{"input": "mfcc", "encoder_stem": "single", "fusion": "cross_attention", "decoder_activation": "geglu", "decoder_dropout": 0.05, "decoder_tie_embeddings": false, "beta2": 0.95, "beta1": 0.9, "max_precond_dim": 512, "steps": 6600}
Rows from block 5 of the text decoder, named by matrix and row number. Rows with one number belong to one neuron. Each number is 128 + 32 x the weight over the matrix's rms, rounded and kept within 0 to 255. All counts start at 0. Numbers have three digits each.
# gate: MLP gate (decoder.blocks.5.mlp.gate.weight, 1024x256), inputs 172-255
# fc1: MLP up (decoder.blocks.5.mlp.fc1.weight, 1024x256), inputs 172-255
# fc2: MLP down (decoder.blocks.5.mlp.fc2.weight, 256x1024, transposed), outputs 172-255
gate.449:164132082186110170097124157123099093204131075027074141133144090148110092113152079151106147134148094151071119129090117123077149175125161181161105164197102094101137105161140156134169178127072054015110137156193123173123064133089128151166109137088160192088
gate.450:098185125156141129107080135124089119106160101052113152140094172105130136109064135150165122105121141139128149107076147066147112189187150089140103151058122114123144128115090113122104124141115120171123155099112117119145160113153135145151109111136140153148
gate.451:149109106162120128125152137174087114129099196167118154100161140146097108102140141146163116132123037153119164142156115087135072195159120155131114165136108217124100155101113214118056101076157083114093130123150140135163109156129067150098105124166113124155
gate.452:142178187114134112074118173150110137077188093150104090084112070160138129086184103143127134144117221100125120128119099166092115143121113170139125101135139158154115083135089161159071100133160133126159115156122110086199107100120190155139158192195144072138
gate.453:145138134139136133060159082119123158091154121167106087196078068141110127117075145138106097171083131107083115134092122111094145113170142138110116194094177098143076149129107134101134189180119149189185150141112163116181159120106113094165118157120137197142
gate.454:150088109098137101124126126137099144127078120102133118099096175176104117183159163094093129152120185132126111222121113098153091101166110108171150062077089159126139078139167073241154132111135142130131160175131142075079157178150131123117114108130100139132
gate.455:103137117119098136092177132150149122142121192072075140166160130109121141143105128119092168077119078162099126124107103082123138180094129124178139154136143134148113094124148123080187073137172106097094158131129154079140061110131111113053134136117179142111
gate.456:188142119128150090171136129127147106136141116114084129059132030124077089157109053144086090133153146200131112158103134152118084140119119144083117138175113104029153116122087109121133192123150124077122122139117169111097104125158131192117073183152112126119
gate.457:176115098153135068095169150156104152129191154130105110126117080150133118182149084135106112168175174128091145160120139176142149161180114126193162148122090081115110095172120121101138211089071101153104160123122154101092094176106130066125097144147099166089
gate.458:103130136095132138116119132173151141088131096085129157120138132141152162067099136145117037112139152155117158074166168168121124120107082181119118133121103106185115141100127137151112152173089152105056145089115182144142145171109107083145152132143117139112
gate.459:131114124141144150145092142197098171066105101137120081139127133145062114129168170135136177143091038120137101141116105093163129121070084126171098038113081120114189188141104136150086109152151093081138163155140097124134118120147106192091205103081094174192
gate.460:162100172122143091140175094130089098176119074141165100155118145097120165108168110157103091068109149133135130146115071145107122091095184135107120156140156062095119116137116098133182103133117120166123152157127120121181162135095120164143099134157111152089
gate.461:072172123138095115101127135176101113115195095175134089225142157112154171156144132137139169140145119123097139083108099101080174155109119164106090121106130092151224109032113092049164161109097080158063100145219097121058083117120176116152089149076103158164
gate.462:118110128093133136168108082133127176135132137140116131163202133088154144133114113154153140147157121088144117115151113125173191182157152123088144144124165120173137113138078144163150178143180185138160161155069133104177146149159104196137131115134091132129
gate.463:175112135142071133157136108123083161130118177165163145158139185155162168084104143120146129118099100089160141140139113067050133105115133154115128138173074108088147191139110125058100147142119071104119165168150194097145106132122131117147117115099116152105
gate.464:157135133111129086125135059136119106138101124149118094081149178154105152081078121197078106121148138132122120177094124105159123116161156133126113110100148100154152161093107115184139093129131117109121127149145132117110082195149121069132107108126108064152
gate.465:119140095155208119124114135199136163175154125183107122126149143137092142104165164135154128098124128155134165147129124162139116173174129097144068081160095130154094070192116119111084133087116152146174134126171084193083145123153116137136104138173098114155
gate.466:170139082123121174166095121142085106139144092140136111159146107036097159127136160148143185196133156048165114095100153122139134145170123156077155162111115127175162131146141140098137090119125147097165140098159138174109071114091154134117092098134127137134
gate.467:160137078129140141115067157072152149167096117116159116126084167075139083132160166131115089161106112091131114148142109152165173089137124112168099121093103102122113126151163117077145165122138164091094121121143169126105139128083152111086139126156081164118
gate.468:151104090089137123130130132109135101082174123106084085135154135157118129052123157115124144124141155180115122129157116137132105138106129153134194120081131110138149122109127136088122097114115179179150114169116145121083161132093169136115136136110072111143
gate.469:073180095164194182095159163091112168057121080078094211182129096159103091138155161157154175140120218126088186151092084153147180099149175099136118144163130123192139177163047131115130145148093169086175158135120055134112118058101139121110130127172144069182
gate.470:164126114144153093077066160118162070103103120171151156147063126119138107163191102098109114124091133097111112134181145141141119094119133139154146157136169149124120154105148100140160161106141127135133136134106154119146119129077150112153134055132113116165
gate.471:174072111150149166163129109153104110154187102117145125165154107163119132074133178160142165107120127131081128094109157084115110132102109164127145088144140085126148115099084100110164134137093180094123122114168124185098121118115098156125120198102056167150
gate.472:092189124142123173176106135185101070160087120112132168158140112135117139155129170128159105138127090172151142072089191122092119077103183159139121175179101124117120200144141149128126102085066100155097122111156104116136089158144093131163096104096111164101
gate.473:173111121115183094160092155085098142086108121106127130092129132147106101179189151136088106101090093124142122162108120160117164143141114164127126117101134104065113198120104177087098089160133148184129087171099166147140129168129153139184084106126106159140
gate.474:118058163109099162139121104099153171131170111091110129124109073166121160133122137122142105169093114095132101117110140070108146116188143190143136143091098129095184107157153123124167088134120099117137151119147150156116132150187116081144164173143141132069
gate.475:138096165062162088140131109131080209106133062131095149071122082147189161149161172123123150152115162053169141127143115106107080121181130144105090161117179094075100038112121150100102105052177141061064055113183153095102159069100122076093133126121071090165
gate.476:061093122164146147162067116078086121158110194163108124148144155111124107136159169162134180112125111120131110127142087128085168123192093119146127066129137093133073127088153120121162153126136133146122238118136150133165103137171085105084172093085120049155
gate.477:108047139079161160135104092129172112120106138154230102146065118140135186101158085151221125112166114094130156152149126148115098136077150147107121153177171168102093167097123044064132108194080078123117150110100150091085159133109160121094190087149172179182
gate.478:147116127113151047096153192130100163176049087068129146117174109114176131159121113092117171100177116101152140146136130148138146205141093139117156152186059147069078108105134162191142090202105134162119166140088148118091149157113151104137135170156118131068
gate.479:112102142106144112092153128136104150167131118094135174130145117129139124188131115120123077057108222124169204128137174139150139135153084130114210136124148138145101086127086136167099123100103099130163112100156095163117134119125145089123111165137165165175
gate.480:120149158102052168121125159135165134156168160111087110158125162105141149147134114109176090178126128100141078085060119133111121153171163080138115119149144091081112125136024155141112153093115102154144146097146113150112182107100146104115095133101159137123
gate.481:134182132135143095103115105142102108162138092163113100098138133110172125141107183104062087143126142097180082100114100127114117124159137111106104169149167176130152115126080124147100121135109103142112071121161125061142161162156123119125228157143107123105
gate.482:112087118138138146109158174159133124092102155131183174134170131175129094118141126114117119102175135187104099129127127076134079140100081119095096172156108170146125071049055157158170115165166153118134077188208108105102117090104118133195134114083131072150
gate.483:125219100109156094074127092146126096159208118087140126181070114092104129074134105169121152163110111158137130173089138119115157103156146139084146189155207091129131064114165133178123167183126110166181116107164138109153135155068110103099176129128161127115
gate.484:117109138109116106099118134120140118069086156152185088185099073116095065134202137101139109159068106136134137141121087070130135081138084157095183098093120051153156149105117106150104163085069137101095102124133126111159126092133104208115142118135164120117
gate.485:057150139133118122150193131159130128197109130138160062095095115139058144082104124109128106140130118115060136144101053196159109107106160099074080146123146126106080106170149142189154148081097083078175140125116141063151143129104195098113154157115178094158
gate.486:109144118132145189079111195069141141073126076074148197205145124144087132114125104150115182161114183096103162156133149106115117172131111068158114158190150144112153155129070140136105170126076149104167143151154103176114152078122104095096094174159186089180
gate.487:137118103136143173117138114129125110141085137162131091070142139151169157131116138130082134112093166108198117139134125145153177141117126124149135124121140120077209126097150114167132118162130081106164142090200162141082070126121184089162106156202167164117
gate.488:097132134102115106099130110185087157124068147149137081087162105137138149134153097123130154096126102137110129131082117088118137163161116117121141184121147189122143109136126113152083138106135133167085137133163143151143126106147108083139144141129118134094
gate.489:120125145130106117099140100096083101175106131183186146145077105119067087063196163122110105189145113201142102101145152127113084085211127056127142125088144091117170095117160098147152122156168123135141108118171074105153203111162094040126118104147084113150
gate.490:116177093149095122128117149143106087123111169168114104129153151135089166110114152178146164148099114177093139073064098115097066158153217116125127129105128130127112119119099152094154162046124113173139055118065139155053131151116100112100071165119120164105
gate.491:115099172086076141113079158139091199095144113092124099100121137169128140137078123106159076143132151122120174128145155115108161163124099157151138150079151134140104103110127110171098141157130092139078100182142155136085120127185146136213091075131111154149
gate.492:157128138152145172098118145174085074185155095142179146140146091122147170119134144125136164121090116105210124134093162102124136129159116134117100163163146134160069124072188128113103122196091142089157113123118105145171129148104120150079136143154150148113
gate.493:104118144142116222082156083136088138122114122072129115117134131124149097206151148108117076119149162197119150099128136132064146044122127134118085161131060172081107111184129158212189072133092097133150104146106165088103215127143133122122156112150118117136
gate.494:162100055122148147148212152143175167097145100130153164159191127130135106154149101109123132143157211088113160128140068128098127187155149168168145137142126121134124153132127094148113132163077127066159175165098122226125077104121078129144116184160144142084
gate.495:156125138120096205115134137130134159074092090123206110119133097109158120192101119171125129175121141148178125153137135118150115094159138153162090162157136114110077101139158110083174153154127127112092133150124129144174144126146149153137119064123141194103
gate.496:135124108106135069178154177132139170168105141134104083098162116174116086184076092117155114149137138152155192123111140128144168086121113158149125107077097133089087102127118158136187121112095120142108152152136147175145153099140120064131093107046101092147
gate.497:096137116162123123093125160073095109151103151105198149118162080156100135102182145145095106069112103104131134126089069114175108120192159124155089094096088098219111094079153115141132163101181101137078172147151021150122071143132187130136185151175087132129
gate.498:062112117103109189135107201144104085062116129150153129162158134195119121066157204149126181085067126145117167160150108113121120141175120087151119108112100118133136157082102138157124115137137116144125068138120082133094145122109117091122130079138147121154
gate.499:149142059136139100135154121134147139086075118143121090109132107064159113121164133199167130171156061125162147105153138156096053143089106069117121097173127145138084171109064135106128153119137173193105119109095141128088140153110162169107155156139125165114
fc1.449:086202201106109161086204077126114090106120108122151122134104110129178167139092200099148179119103109143220119103119109132113134065140122062124122128167117187237149162137151118147136064152128217139145092190106109091159169111085099129105095088094156120096
fc1.450:104130111152193153158098115132133135137159137184168130124134161127118112076135108117115153172104119108113108078070150144180117152154108142198114119143134125164168125119128124193087111089138099179108090144178131102114134135171095179125088088153126184163
fc1.451:092139128124086157070155111032203176126180177083135171184075121107161110114129166117097159127147201083134104080096123161121165134091165128162108099188156150134110101128108106129183125134071132077133170143076158073070150101076151069167161113107126108169
fc1.452:105148171169119109135139099182155199165076081143163135078108121127154143179139163164122116141114111114117141160095167114184102127158148111150147118101097133135164163128166106153150125113080157163147143120074096093152106203105125093123121076113094112105
fc1.453:137134170099079030204093132094147137112060119150132118054173113114164096181151132104144158152164140144125171151095117151131159125105238137149173125152159100084172177133128141129151078092181117141085126102149101135112107140072176132175128120101144116095
fc1.454:117106104164110183153137172120113182155086092094199072154136207160123157184199166123147052112108179115149108100109112132113131162167187145131102135125126072101066123137151120190150121144123101151111080172102141132106187172162070138154103090140125114138
fc1.455:101131145150054119112121119197142098135135158174125196171147069095125127107148114115139195138117094174129111111120118153124072167172119114123127097128122141119138072064144138114116155177156130125094116134099160078145086097163086156120168117132119107111
fc1.456:156155145128111050138192150110184177082130151078079091093178094108135070110098089163113118138118158126118162095149172152075152158175167157078157136151131086058208161134076141149129137090133062083089112106138099137137092157137108113100081113110171141097
fc1.457:079226150106200162137086139169142126109062058150163140129100149112086136128083144099181145147080058162156080121121140079162176076065145116091122055120182173155130168087132116169151073201202151157136150086114140114207132112079081163127118079123155141142
fc1.458:169132102141135161148122102154137132103107165136166113114178146164128103106137137162162082067142111138082099126114154055167141150144119096106116175113085120128075156097130172069156135144161161182113117142071114160113194154097140117114088119132078113114
fc1.459:090138136104145204187124066138111068161102152113099157120129139139171165068081181054136138091126157119135081096123127120085085056132186147122083156169141139159129107114172042126132111162075118153127130139133116145102115163124093122086113138034197114126
fc1.460:186108085193092222076144138154099153102118139137144055108112194177115135099091147152129101094125113153107078091178093119185125113173134120101123079171095116084154102127156135136171110148110073156104143123189132098120108155073176097106145151124192151089
fc1.461:128147142089139147147141144106126198148067148136158165104160123153099145127128145131129087094130130169106100192157156114177096095163149084091097127130129112105120127131142137147080116162196118155175127081137145065104174126165096151118128145216165113115
fc1.462:196193159118185139158110162105142172140099100157169132132113119117161135126085194128184173135078082097182170094076110096124144151057121139108065158163156144103119089054123050113143145140136151078187113101115106100098150111170083145089110129152081152169
fc1.463:031101147163108139151111154112122146138152171082140111137138164141145161128122129144078153143154118101179193055136166148118181133135195168135076130101150089187118068120130105142156070146132200124158110102132094129118072079158118150129147148077148217161
fc1.464:142163123165088185098081100148125137148099143104155184155129120113114120157161167133143119168126108143118113121124147173149092173154123100119089089114103079162101080165183133109183188181090075110138098133119163159154119118119128138106145127137106169154
fc1.465:169157135131115107125175140131175099097105144109110173151121096102195186104105160122103147201132100063085131163134140139108110117127097164099161163112130155119160190081115121136185110157103169179139129079145165164142130167146131093128125176140120138139
fc1.466:113145158107123028164074142101132188149142122128175087129070166178114156117135104135093094116139174134157129103130116123116134144151145125177139157127107140138130113106080124113096160122105101158117099139117149112145110151174171167099143079085178079145
fc1.467:153097087143144143079123156102162082097143166150151121078065151091162114107142130129135137105125109157084102124194139146145116150149117137130145174126148147084133173123140050103129100197170163130138133172122166073182099177066132099136151117099142106154
fc1.468:132213123134161172087157110165100159090086029140199165148140031122147071179090134165131154174114098133122090119191033107136122147130099097115141100138089173093149147123153179168136138147108133134209143171058129126143059109119076136106153047172148091101
fc1.469:156110134133089142116154076151126130128107165087128073081167194106101148117097104063124095124198070156134144121123125112151173117140119085144114184136166078173154099149175083049141126133150055192142152147130175166078140128143146114104185103096113196083
fc1.470:085115156127130114162181105135057082121093176074151088147172087154124096150117125149088137132121140095111111129146140137098137139157151127122139086082112069177107117138073142110159138084147131120104057088168131102040100139177129155133055181093140113149
fc1.471:122162103133162076130171139113128075163119161179136124155085147140150133165159113050101144137113125099168154064082127152073155112092156135122143133158111084137105105155080091111121191112155097219079115192152102165121091098154108150145137189060117154102
fc1.472:089171164139137148174133093182154140106126113087148178076185165103097082112087091130174166148140165107163153067135128117141115086126169142136104086236141189168124177204141111195082120096109101139116105114136081171120149152164107083176146071157075157135
fc1.473:150186127182113108100167180197046170101145160135158150118138166124100121143147114124134081092139124094126128077069103118142155181132169123167114139134108124141155116131133165152080140100135147166122133128121136205057132081126144125136162113132123117078
fc1.474:105129146128092101140117116190102095138134085103109161151101123164099118116078144125173116129106163137157090088178122107132152131163144092107151154127108080117116136111171118106133134150105115171121119152148085139133153138111146128168083118147181161105
fc1.475:059122099130133133092159148101101125087156131060136108134167098117102160130146070148145138135097049160042133124087126179128120127153159112085133130141099098089143091162150136041151170130068141156123154074139168135142137130116155156142132101132099165185
fc1.476:118088171146120139145144118165139168176155084059136114160135180125088115157088151139104112111152159090143120099124122145098150100109112115081148114117133160112125086151123134138139169138099153102090144126097137100182104101108158125113124182094158149168
fc1.477:082181130128045113085148092117146114120173140146091130135123135112111097103157147097083135163078140152166163142146132123144087138145160139185117095115075154183130142143109195105077117070145195141112145133129072152180071132120103089186105152126164084129
fc1.478:173162158140094170100131081135093107067149084203171199127148168162181144140109151144139118104084110074165125099163114100133075189195174133110124132162177182121113180130124188083161056117176109101137143080129155121147113119095126146155103138130199193107
fc1.479:150197113108138145117099139140115084152062088092157136151115124105126129114123100138129133179111108096148105126120115171153139081127131146109115111184097142128147100109131124104218100060178161110113105116120114110166112122131155153125162126102153132144
fc1.480:136137121077126131087112090097142101185148122178098098121103143107164146158092163117169122130077068159152156168155097129134088116109165183149177095161120089173065116091073157072164125097166184075130058092103173177162091146065109120089096122101125197164
fc1.481:148087155098134084127131109159102151088084189078107136139093110109183133203116191098112127086171203119159103109140124119138111098125123112128111147134082159118115150115122130135147078159142093097100172143187085106124163149125119096161200056138145101137
fc1.482:139142120108160135100121123135108129165102155125090053135093107065124194155165205096061125123159181092199183148120149148151174127152124171128148134116093115107111136163164149099088051164153105116189155119074137140139135163136175161131170123161197161152
fc1.483:103095190112102184113085114147153175101149115131167140095129148145130098091116149119128039174092141119136087146108076172161156183131130132129123107096123094168119066113076177154087144126109098186150178122128104120089141135120110174123151098110111142135
fc1.484:107107202108163161130130115196096127098101124168144119081139122142120072113114113155218083134119179172122149153124119131102137175218132063139074115131116170152168123149132175113152125074144178227061111136117136149188115102081063117150088114132082084094
fc1.485:157112114110089051157170110074093141060109081130119123084111149099129134065089090128149100143152202064136150170151132091077122129147083114058083105166112129096170108129119133177148117096162133139147087136080149151175117165138106158112100131116109131126
fc1.486:113123102178115101147124184109091168066151144094136086217108100063147108140129193192098139155061207088132144136118094108120138129098134151137128110085116141106101143146083195061163079112149167097110118112107054145101118135137100176123092118124125078154
fc1.487:103145113125149123172133158139169114132096144132166110084080144155154144105118071123118096099121093136089096115095144128117141122099159141091137140146140104112190144120164118103155126100110081140104111158137140149145099133119151142132116108156129091112
fc1.488:153073109105117108099087104115132203099117081133131090134143118138075093137108170170126135113176131128117137139180136134138127075162124169059119181144170096127107055133188163136104116133125164072101132127124087174186140139166112165146114081144140138105
fc1.489:097171147117091130130131187047165131081102138156189100146177143076166093102072112117121114179119074129132132090164090170131109103117115148111175106125111103087143121139160087095126109104106211103116160142131119135140163146144158094119149153108111145150
fc1.490:172094133127155118128175143112120162147137092140148152136133114124141079104119180153131133133165152098169087113222144157138117070076112105140084186097086137184141109143135115163124124181147144119152147161102137078172076097163128144158142149137055097149
fc1.491:165175116127131131139155195128083123079140087047152160178149090175158123115144152124115119115086118120173125152133079103112174147123157080135117181170100101103127121077176099115120090195062109076165148151125137211200093192127130140154121100200174143103
fc1.492:115175144170101170118125115142165065152099133156130152086124101075113126137117140113168191131149128068161120172155125151122113162118149163103226158094086134196085111136126154115113106092113173127111125141136072162130084120165119132144067091141136156160
fc1.493:143123121164109129094099110143052173179084094132173130149118131194169147145137179144168093082140127117113110162152120128103121121154108116141190119144114116067126167180118104201148153191086136204119074159148138110146149149144145081164141134111137134137
fc1.494:193129167072109148149162092188124114141158152122125148092176076140161107143125112108109077108178109130144099088081147147082169173141152111124140112132136144115073096094188122120130151100094098136141139131123114171132117155155107147134105114154138170105
fc1.495:124157083126096114121194131163127094104128133112128090086095137144202117156087159186102118070088119127173138095151126146168165082130081103062114093092066125113135178128114100100125109162173093134131152101072120173143117155083138077135164118156180118071
fc1.496:122159141109180109096141095174173120147154102097100122116112108115161117092128113116126114127145114190110159139142083094092130126126134161116169142162072082135152092156085157158193141080105141126111115085110121134194197125133113144099110135156053150085
fc1.497:148102174108071175160130121164165199146130151149151109162136184147149086157143190115150152171151149089184136187194110161091145159127167168085148090138131121106163165126070100114135116159088170084182094109154180143167150132094124125131108109102098083170
fc1.498:147125106186093150162149172115124181176136066141122163174113116108156122117104168194129143145120180116086167128123140141091115108155111162138128145158132133152109167123117123179125178147101198169134130110098102112162119105086125181173059126153139128185
fc1.499:140137113127102133082136146135129075129134104142132107092113198129112109155126160096110131094145131133126108142149135106158061137162166139191191118113099064128168181143144153136139126088188153096104141072141106104109153129102192143159109081157108171142
fc2.449:075113100125157233143116124131125072061129146170127087124106153135122100098150130152203106154078098093154074080121135169143137060116149171128124148140170129182136172139108169101115096127107167107130099164118128125135109120134125137132105130116143107116
fc2.450:136140141116110106112136157090161133135086145161143149153091073081158142108081128145153136157136136110123145150148174094126118157176102133149087117099120174129092153126167101138114130098136090080127093091131119120168124101098102088115144127141154137130
fc2.451:084123138098167149152177117162136153126156123121118105119147118089137113094175113137118086139055149058107102127120154135089188121067093086104130095146110094119111138124127091146186149129126067096140103156124220151128117178144152135092151062056123156100
fc2.452:106126141106103136160123093137105112091127092165194101158098124068156127142141143156143140092141139144145174134109169171161179161132121067122085157087110131110071123115101075125131125114112152091167101128130135095118160140113124118123080173114083119109
fc2.453:141152103129151108080088122120137139174110175164094130134099163145161114166164116147093093120186068106108120109160111131124076104143159103126076112125132108063123126159123180130076150104143079107156130129175153088126123086129156175109134152173148109203
fc2.454:115114167146087141141158159170169167118104112080153114156141160160195150143095153099116116162159148122126095098112148121102123122112146124121131168147108082091124169154137059099106146092186160124141121129240125111103187131112148086100093162160148142145
fc2.455:129145126116124085107134170114146170161132068122047133185178106114172098089132120109163120119148159139099106098065083094123095198121099165065159070113164144061128169143143102127150133129165128125134126130143151094112088130131156184164133134104150093155
fc2.456:142180125130148095108159196155105144124141089132144151163125084183109151124130153174085142137156132156106172130113132138133138178143129133153108106118079105074152068110106118132182101144111129098121092121140120158105163188142196115099129155123093162073
fc2.457:134090097157099255170146099131123045092134176153114094128152158138173098114124129122205047121100110086194112096161111131145146094110125102172076136136141096189166153110160127146096148117135163177154078123085164123143157080168078137122117129128120099169
fc2.458:112132150169150122105147170155117113205169057133189117143136094168157139113128111076128102129086045147161131121080145081127173131172089097117114100171153118116091133133123119147132145126087162203107128125062143075125111117127095083120120132115106127177
fc2.459:074140152090133122138116126119146073141101125146089108120139118143103102106186117118114110175161097159160106180182163160155126072171109166099146172161152148150101116152158120127139132129132116162121155141111109144139152168122142110150136142153072126150
fc2.460:148123135113147091152150127150132114063099171128157102144176102125146125114124122148083141086170096173130174151111115159181217123146062102126140162140145139127156089111141136118087110133101162109111165132129135137094115144077109183095142117086113061117
fc2.461:119114075111158150130069078095165176087142164137145147034176098088127136102109115161169108101122045126174182170181144136078067139099177079112162148190112134111117134152082098114148096130113109131137122141098139075160134132154124119178113161182230125104
fc2.462:201129136144116117132116147143063183105068117141147114131131099137131105142114114109109142159120133145105104152118152137081125162194098116088149135159131099124121197121134134126139194093100113132131133113113138074140138142129124150159179082080152076144
fc2.463:117111133152103122128140114190091119090132169077135120109154107203105132170110098147114168179174135146127158189195130097085095104068047186082141173155118134060165175145077128118102092110162090136141190139139114173121152139151106169099118125133127161105
fc2.464:113129115111125114129152113136145120077157111121141103155130139107188151063097134100134160098097170153114128164125140109119145130129136117113091107144143129121135122164146143143113147097154116127097132142142116136141131087147124120128119106110105178163
fc2.465:140110132112135183182138085158129102139167120149133135129147106182066085116138115154165200076135066161134153149089204164122130140112138118087125166105092078125113138096161168139138080097087141096090127143162119163096176124126112088118101152140118123122
fc2.466:130142136116114166125077134138105120154097124171135141088147162085166163108142104197130124141168108114132116126088135113041127155107183156147166143158087154119188116146160164105167119120104121125182107093148080124132074091122091119145147133106136137133
fc2.467:162080144161105144113119101154135147114054115175151094137154107146164154134161127136148131142104160150105073130146205083082096095146119124153128151179078093128098124147108148214123119124074147119139082101122154151102163232178160123135110180144154144138
fc2.468:067196126177160149134102083145170151126144066108131198102131168079084108069118108086106072155157163140137069136120224148092077117203094156142145117083149115101113135090105064164111126163114124102176130116098104142075083130099119143159183132136111123139
fc2.469:152098180140079094131188102173163053237148123100107123085137140140135106245178081139070116093106044143107122100187129122141123089129101064145113088138110133102196088138161118159112169143143126118084157093089185168091139137118162136083140104128135218132
fc2.470:139142152118085113132077186117127151149111125120165121085081140168122144059088121128125116137185141131172170103098128111165120149145129160134135136087144132118168133155141144137096093151110159095101158135081077123096167093102161158086149108103029099168
fc2.471:155133151139080145122095163071107187141150111129090119154143189096156113185157109160064128098205098110148063102082078106125122131139143174154100186169156149117157126130160141098165141086098148122128083143171115152127148098170130117147178085104060113153
fc2.472:043138122108165182181146168155128100119100141188089068128123090134104117125118190088080118128091119166107102159177126169134149093132133164159144121197142176167086144139151092118177143110152181122180120217204129132131115179158136184123102125128121158103
fc2.473:158121138091100105152124144102161159124130189141185180107087130058134183156127105205155121145102176113112105103113061110087160144068129133121089070137104132136103118122112170126088139168078117138105113165131128065097114135159144145099169146156128137084
fc2.474:150104141064131109069115149040096151080127125118134112101119121093111086151140113099107159134094097118132152098139148115124130109114116127088106143110126148121117115198098108118043086111145133119182144101093135153132137099108139121115166122076137134126
fc2.475:149163129099136184136148122125109085114151173111170132188148168084087152078077014135120130125135114158122129094147178136181181119095135094066139093176132111092121154143195141132124125097101112119117164150045111165113132150136103122156067132114144143095
fc2.476:095190094123063104106119150145108144088148178084140101126087107106170167141110056126113115144128155161146136174067106123125176148102167135162134144154108131174112157140145135139113113090124135099181131134138130099129091134163124103113153106128128121100
fc2.477:046104109091138152137148146152094083131173076054098118152160197170147131114160197158104153128114178153128082143124126123159111163176158157117089163149124112163137082164131101142135078173131214048159055129098166143160106117102144125100064141128114146117
fc2.478:150088155134145073142141097100118147177141136198142122100125137105163113157139111072154151129158069145154131154152164124123177125128105077145132107130108148133126095123137129153101187155114121166116154149056091101146151115157172155160122128118113084131
fc2.479:112137081081158203125137155115152161118115106150186102113135163103130201099074149129104163152179117096139122115120145088089115107107157066126129105088124141130152106140182141111170132156114140132120122112113132142106088118112144178135125087209141090109
fc2.480:161173113088107145132122168127193158136059090108082099162184146112156145087103108110103141058086128114075159129022131204111117106172151099112157182072101146126138148097112151108135134110171131101104166089119125193081108086138112129157115193154092128011
fc2.481:129116164096180059179127139087125147198136134139117111102131102090145119128167211139129102124160104115175138149087091140156125136148083091142167116092112155149140130200082086107135146150070105126115124112159132077164157097130131099108161141099195134112
fc2.482:154120122201170081131128181159160144100116085097120144107130132140139127164117084152116119139114130147140052075115138136078118081131127147088141119107090105139179158084141153112147153149180122156106166142163136096136117178113135094159113186090157117156
fc2.483:146126117060141170124124096112067101083106088186164119131155083113120152095115187122106102187110126155052129129079172115071154107153170114120141187094182153186175112098179163126131110177145164158170135120126086104123146104126094097137147106084132155155
fc2.484:121132146092118128077147103102184104156103187096111115100079072135146125129123123170137145115151169044121089067152145074120065187124112077060133151102160154156128135115099100113159118146137111152100163143141133099104109134113203148138148106145108149098
fc2.485:105154140098161059104135141164158131104120033086189124097139124079146094163131152157112153116126065121168098111167129109171111132092093145109097117127151161125198176102075169066063140133131157122151089114062101078135163172115107093126147149201109104146
fc2.486:069154125140102147162113172116108168052130122152131112192127102141130159076100206163134139152139191111119099171070156123087190194096136156161122149143147115103135180165065145146115060156086096125141113157195073119149084143145144121163105144110116092097
fc2.487:119164106185116129138132140158109109132170123140147162130175108147128154132089127128101091134144120129104131135136114127125145160121152073162137121144126128128109112086165124122172097100143158139149146114140126138087118126135140139159154093147114124146
fc2.488:182120142141161157121112104135147126100166143111165163082145128157088185106100133134103147146118130118123111175171097143113129124130124150139105191116089111142180072129126114101077173144141118154131148174133133115112203144140122120133160149100089091189
fc2.489:061117139124087111178115124049161170161058192121183154128105129107135101155137118090122143068115150044111121052162112167110153146181135080119173109113081088127117137110165097077135143095132122125090142097164116083074102146128136106118144154146138068172
fc2.490:162124126154146135108094146075113128146151103125135107144083108143118074158123113094121112138129122188156170098220176105177133070000114141095160127154206082148104145101122122167124089101098146114126129168120175106134110129123143195152147128102095122223
fc2.491:110121177104126087148135117127008126100107084180086101103189098160081096171167062096140186142124116053105165104152123086118171136140135179107123128133133152111141140146142165095086106161121138134170105129104178147151093106106137121090126085082156145130
fc2.492:137134134162129120143114118141110171137181176095153159147130186124099091109126129116173109112098154170083146125152118121148147160149116078130097123138143114147153118118152091113090109133144163062104094182126139106074140155117094093102124110130097064125
fc2.493:147086136193132158100139142194179213077153074028138127118112154148130104066112156137170086161201114122163138093063085163120150092166155145103131122125089111126069143118133106104165128075164160176129133128098177128104195122121120130104173179169143162111
fc2.494:150157087093109000110129153119109166162127123097134100151102155079115104164143107112122111174100090091107125142086149084055140096118121148124160105187112152090097143159106064123128110167157141189142139121170142125109191178138152128135158104114077188141
fc2.495:121121131110106146154178130135060111092130114159139128156094148163107114102134147112152164133146133110089131149138121134103170124161059143112099184147083118108097017154160087144100083131053162157170156131119093153112090067092145131115122130057119149107
fc2.496:211149101084121141128088177091123150065108134154134161086111128130082122132127161158078072086057072127160169136108120146131146110199124139100130144123121131113129145085153121103145126132149094108147116078146137098141131107093066130102098116167140171155
fc2.497:132119112110118147139124063112141150138139168110178151125074111096178149162123192166133105121136126152157145149155172136149098125142164106078084167098176131104135082069111171131135113097063157101145138171100133149104161077137143112127063128135126145126
fc2.498:105158124136131131123080158200098156046151083099091086164141129184125146122102108188166152103158164129123149178110122107115144110089157133114140131095150115121153112151071173147122069145077122080142131125186111107129114137120165150136102134161128094111
fc2.499:134104112138126143186134176094155189083154100093070054097099098153104143128058115143162136149107151117090130150218103152121100111089134131115177112097163151081156088111091163073095117095121118133150120118154123090111062096120057131132156156144115143140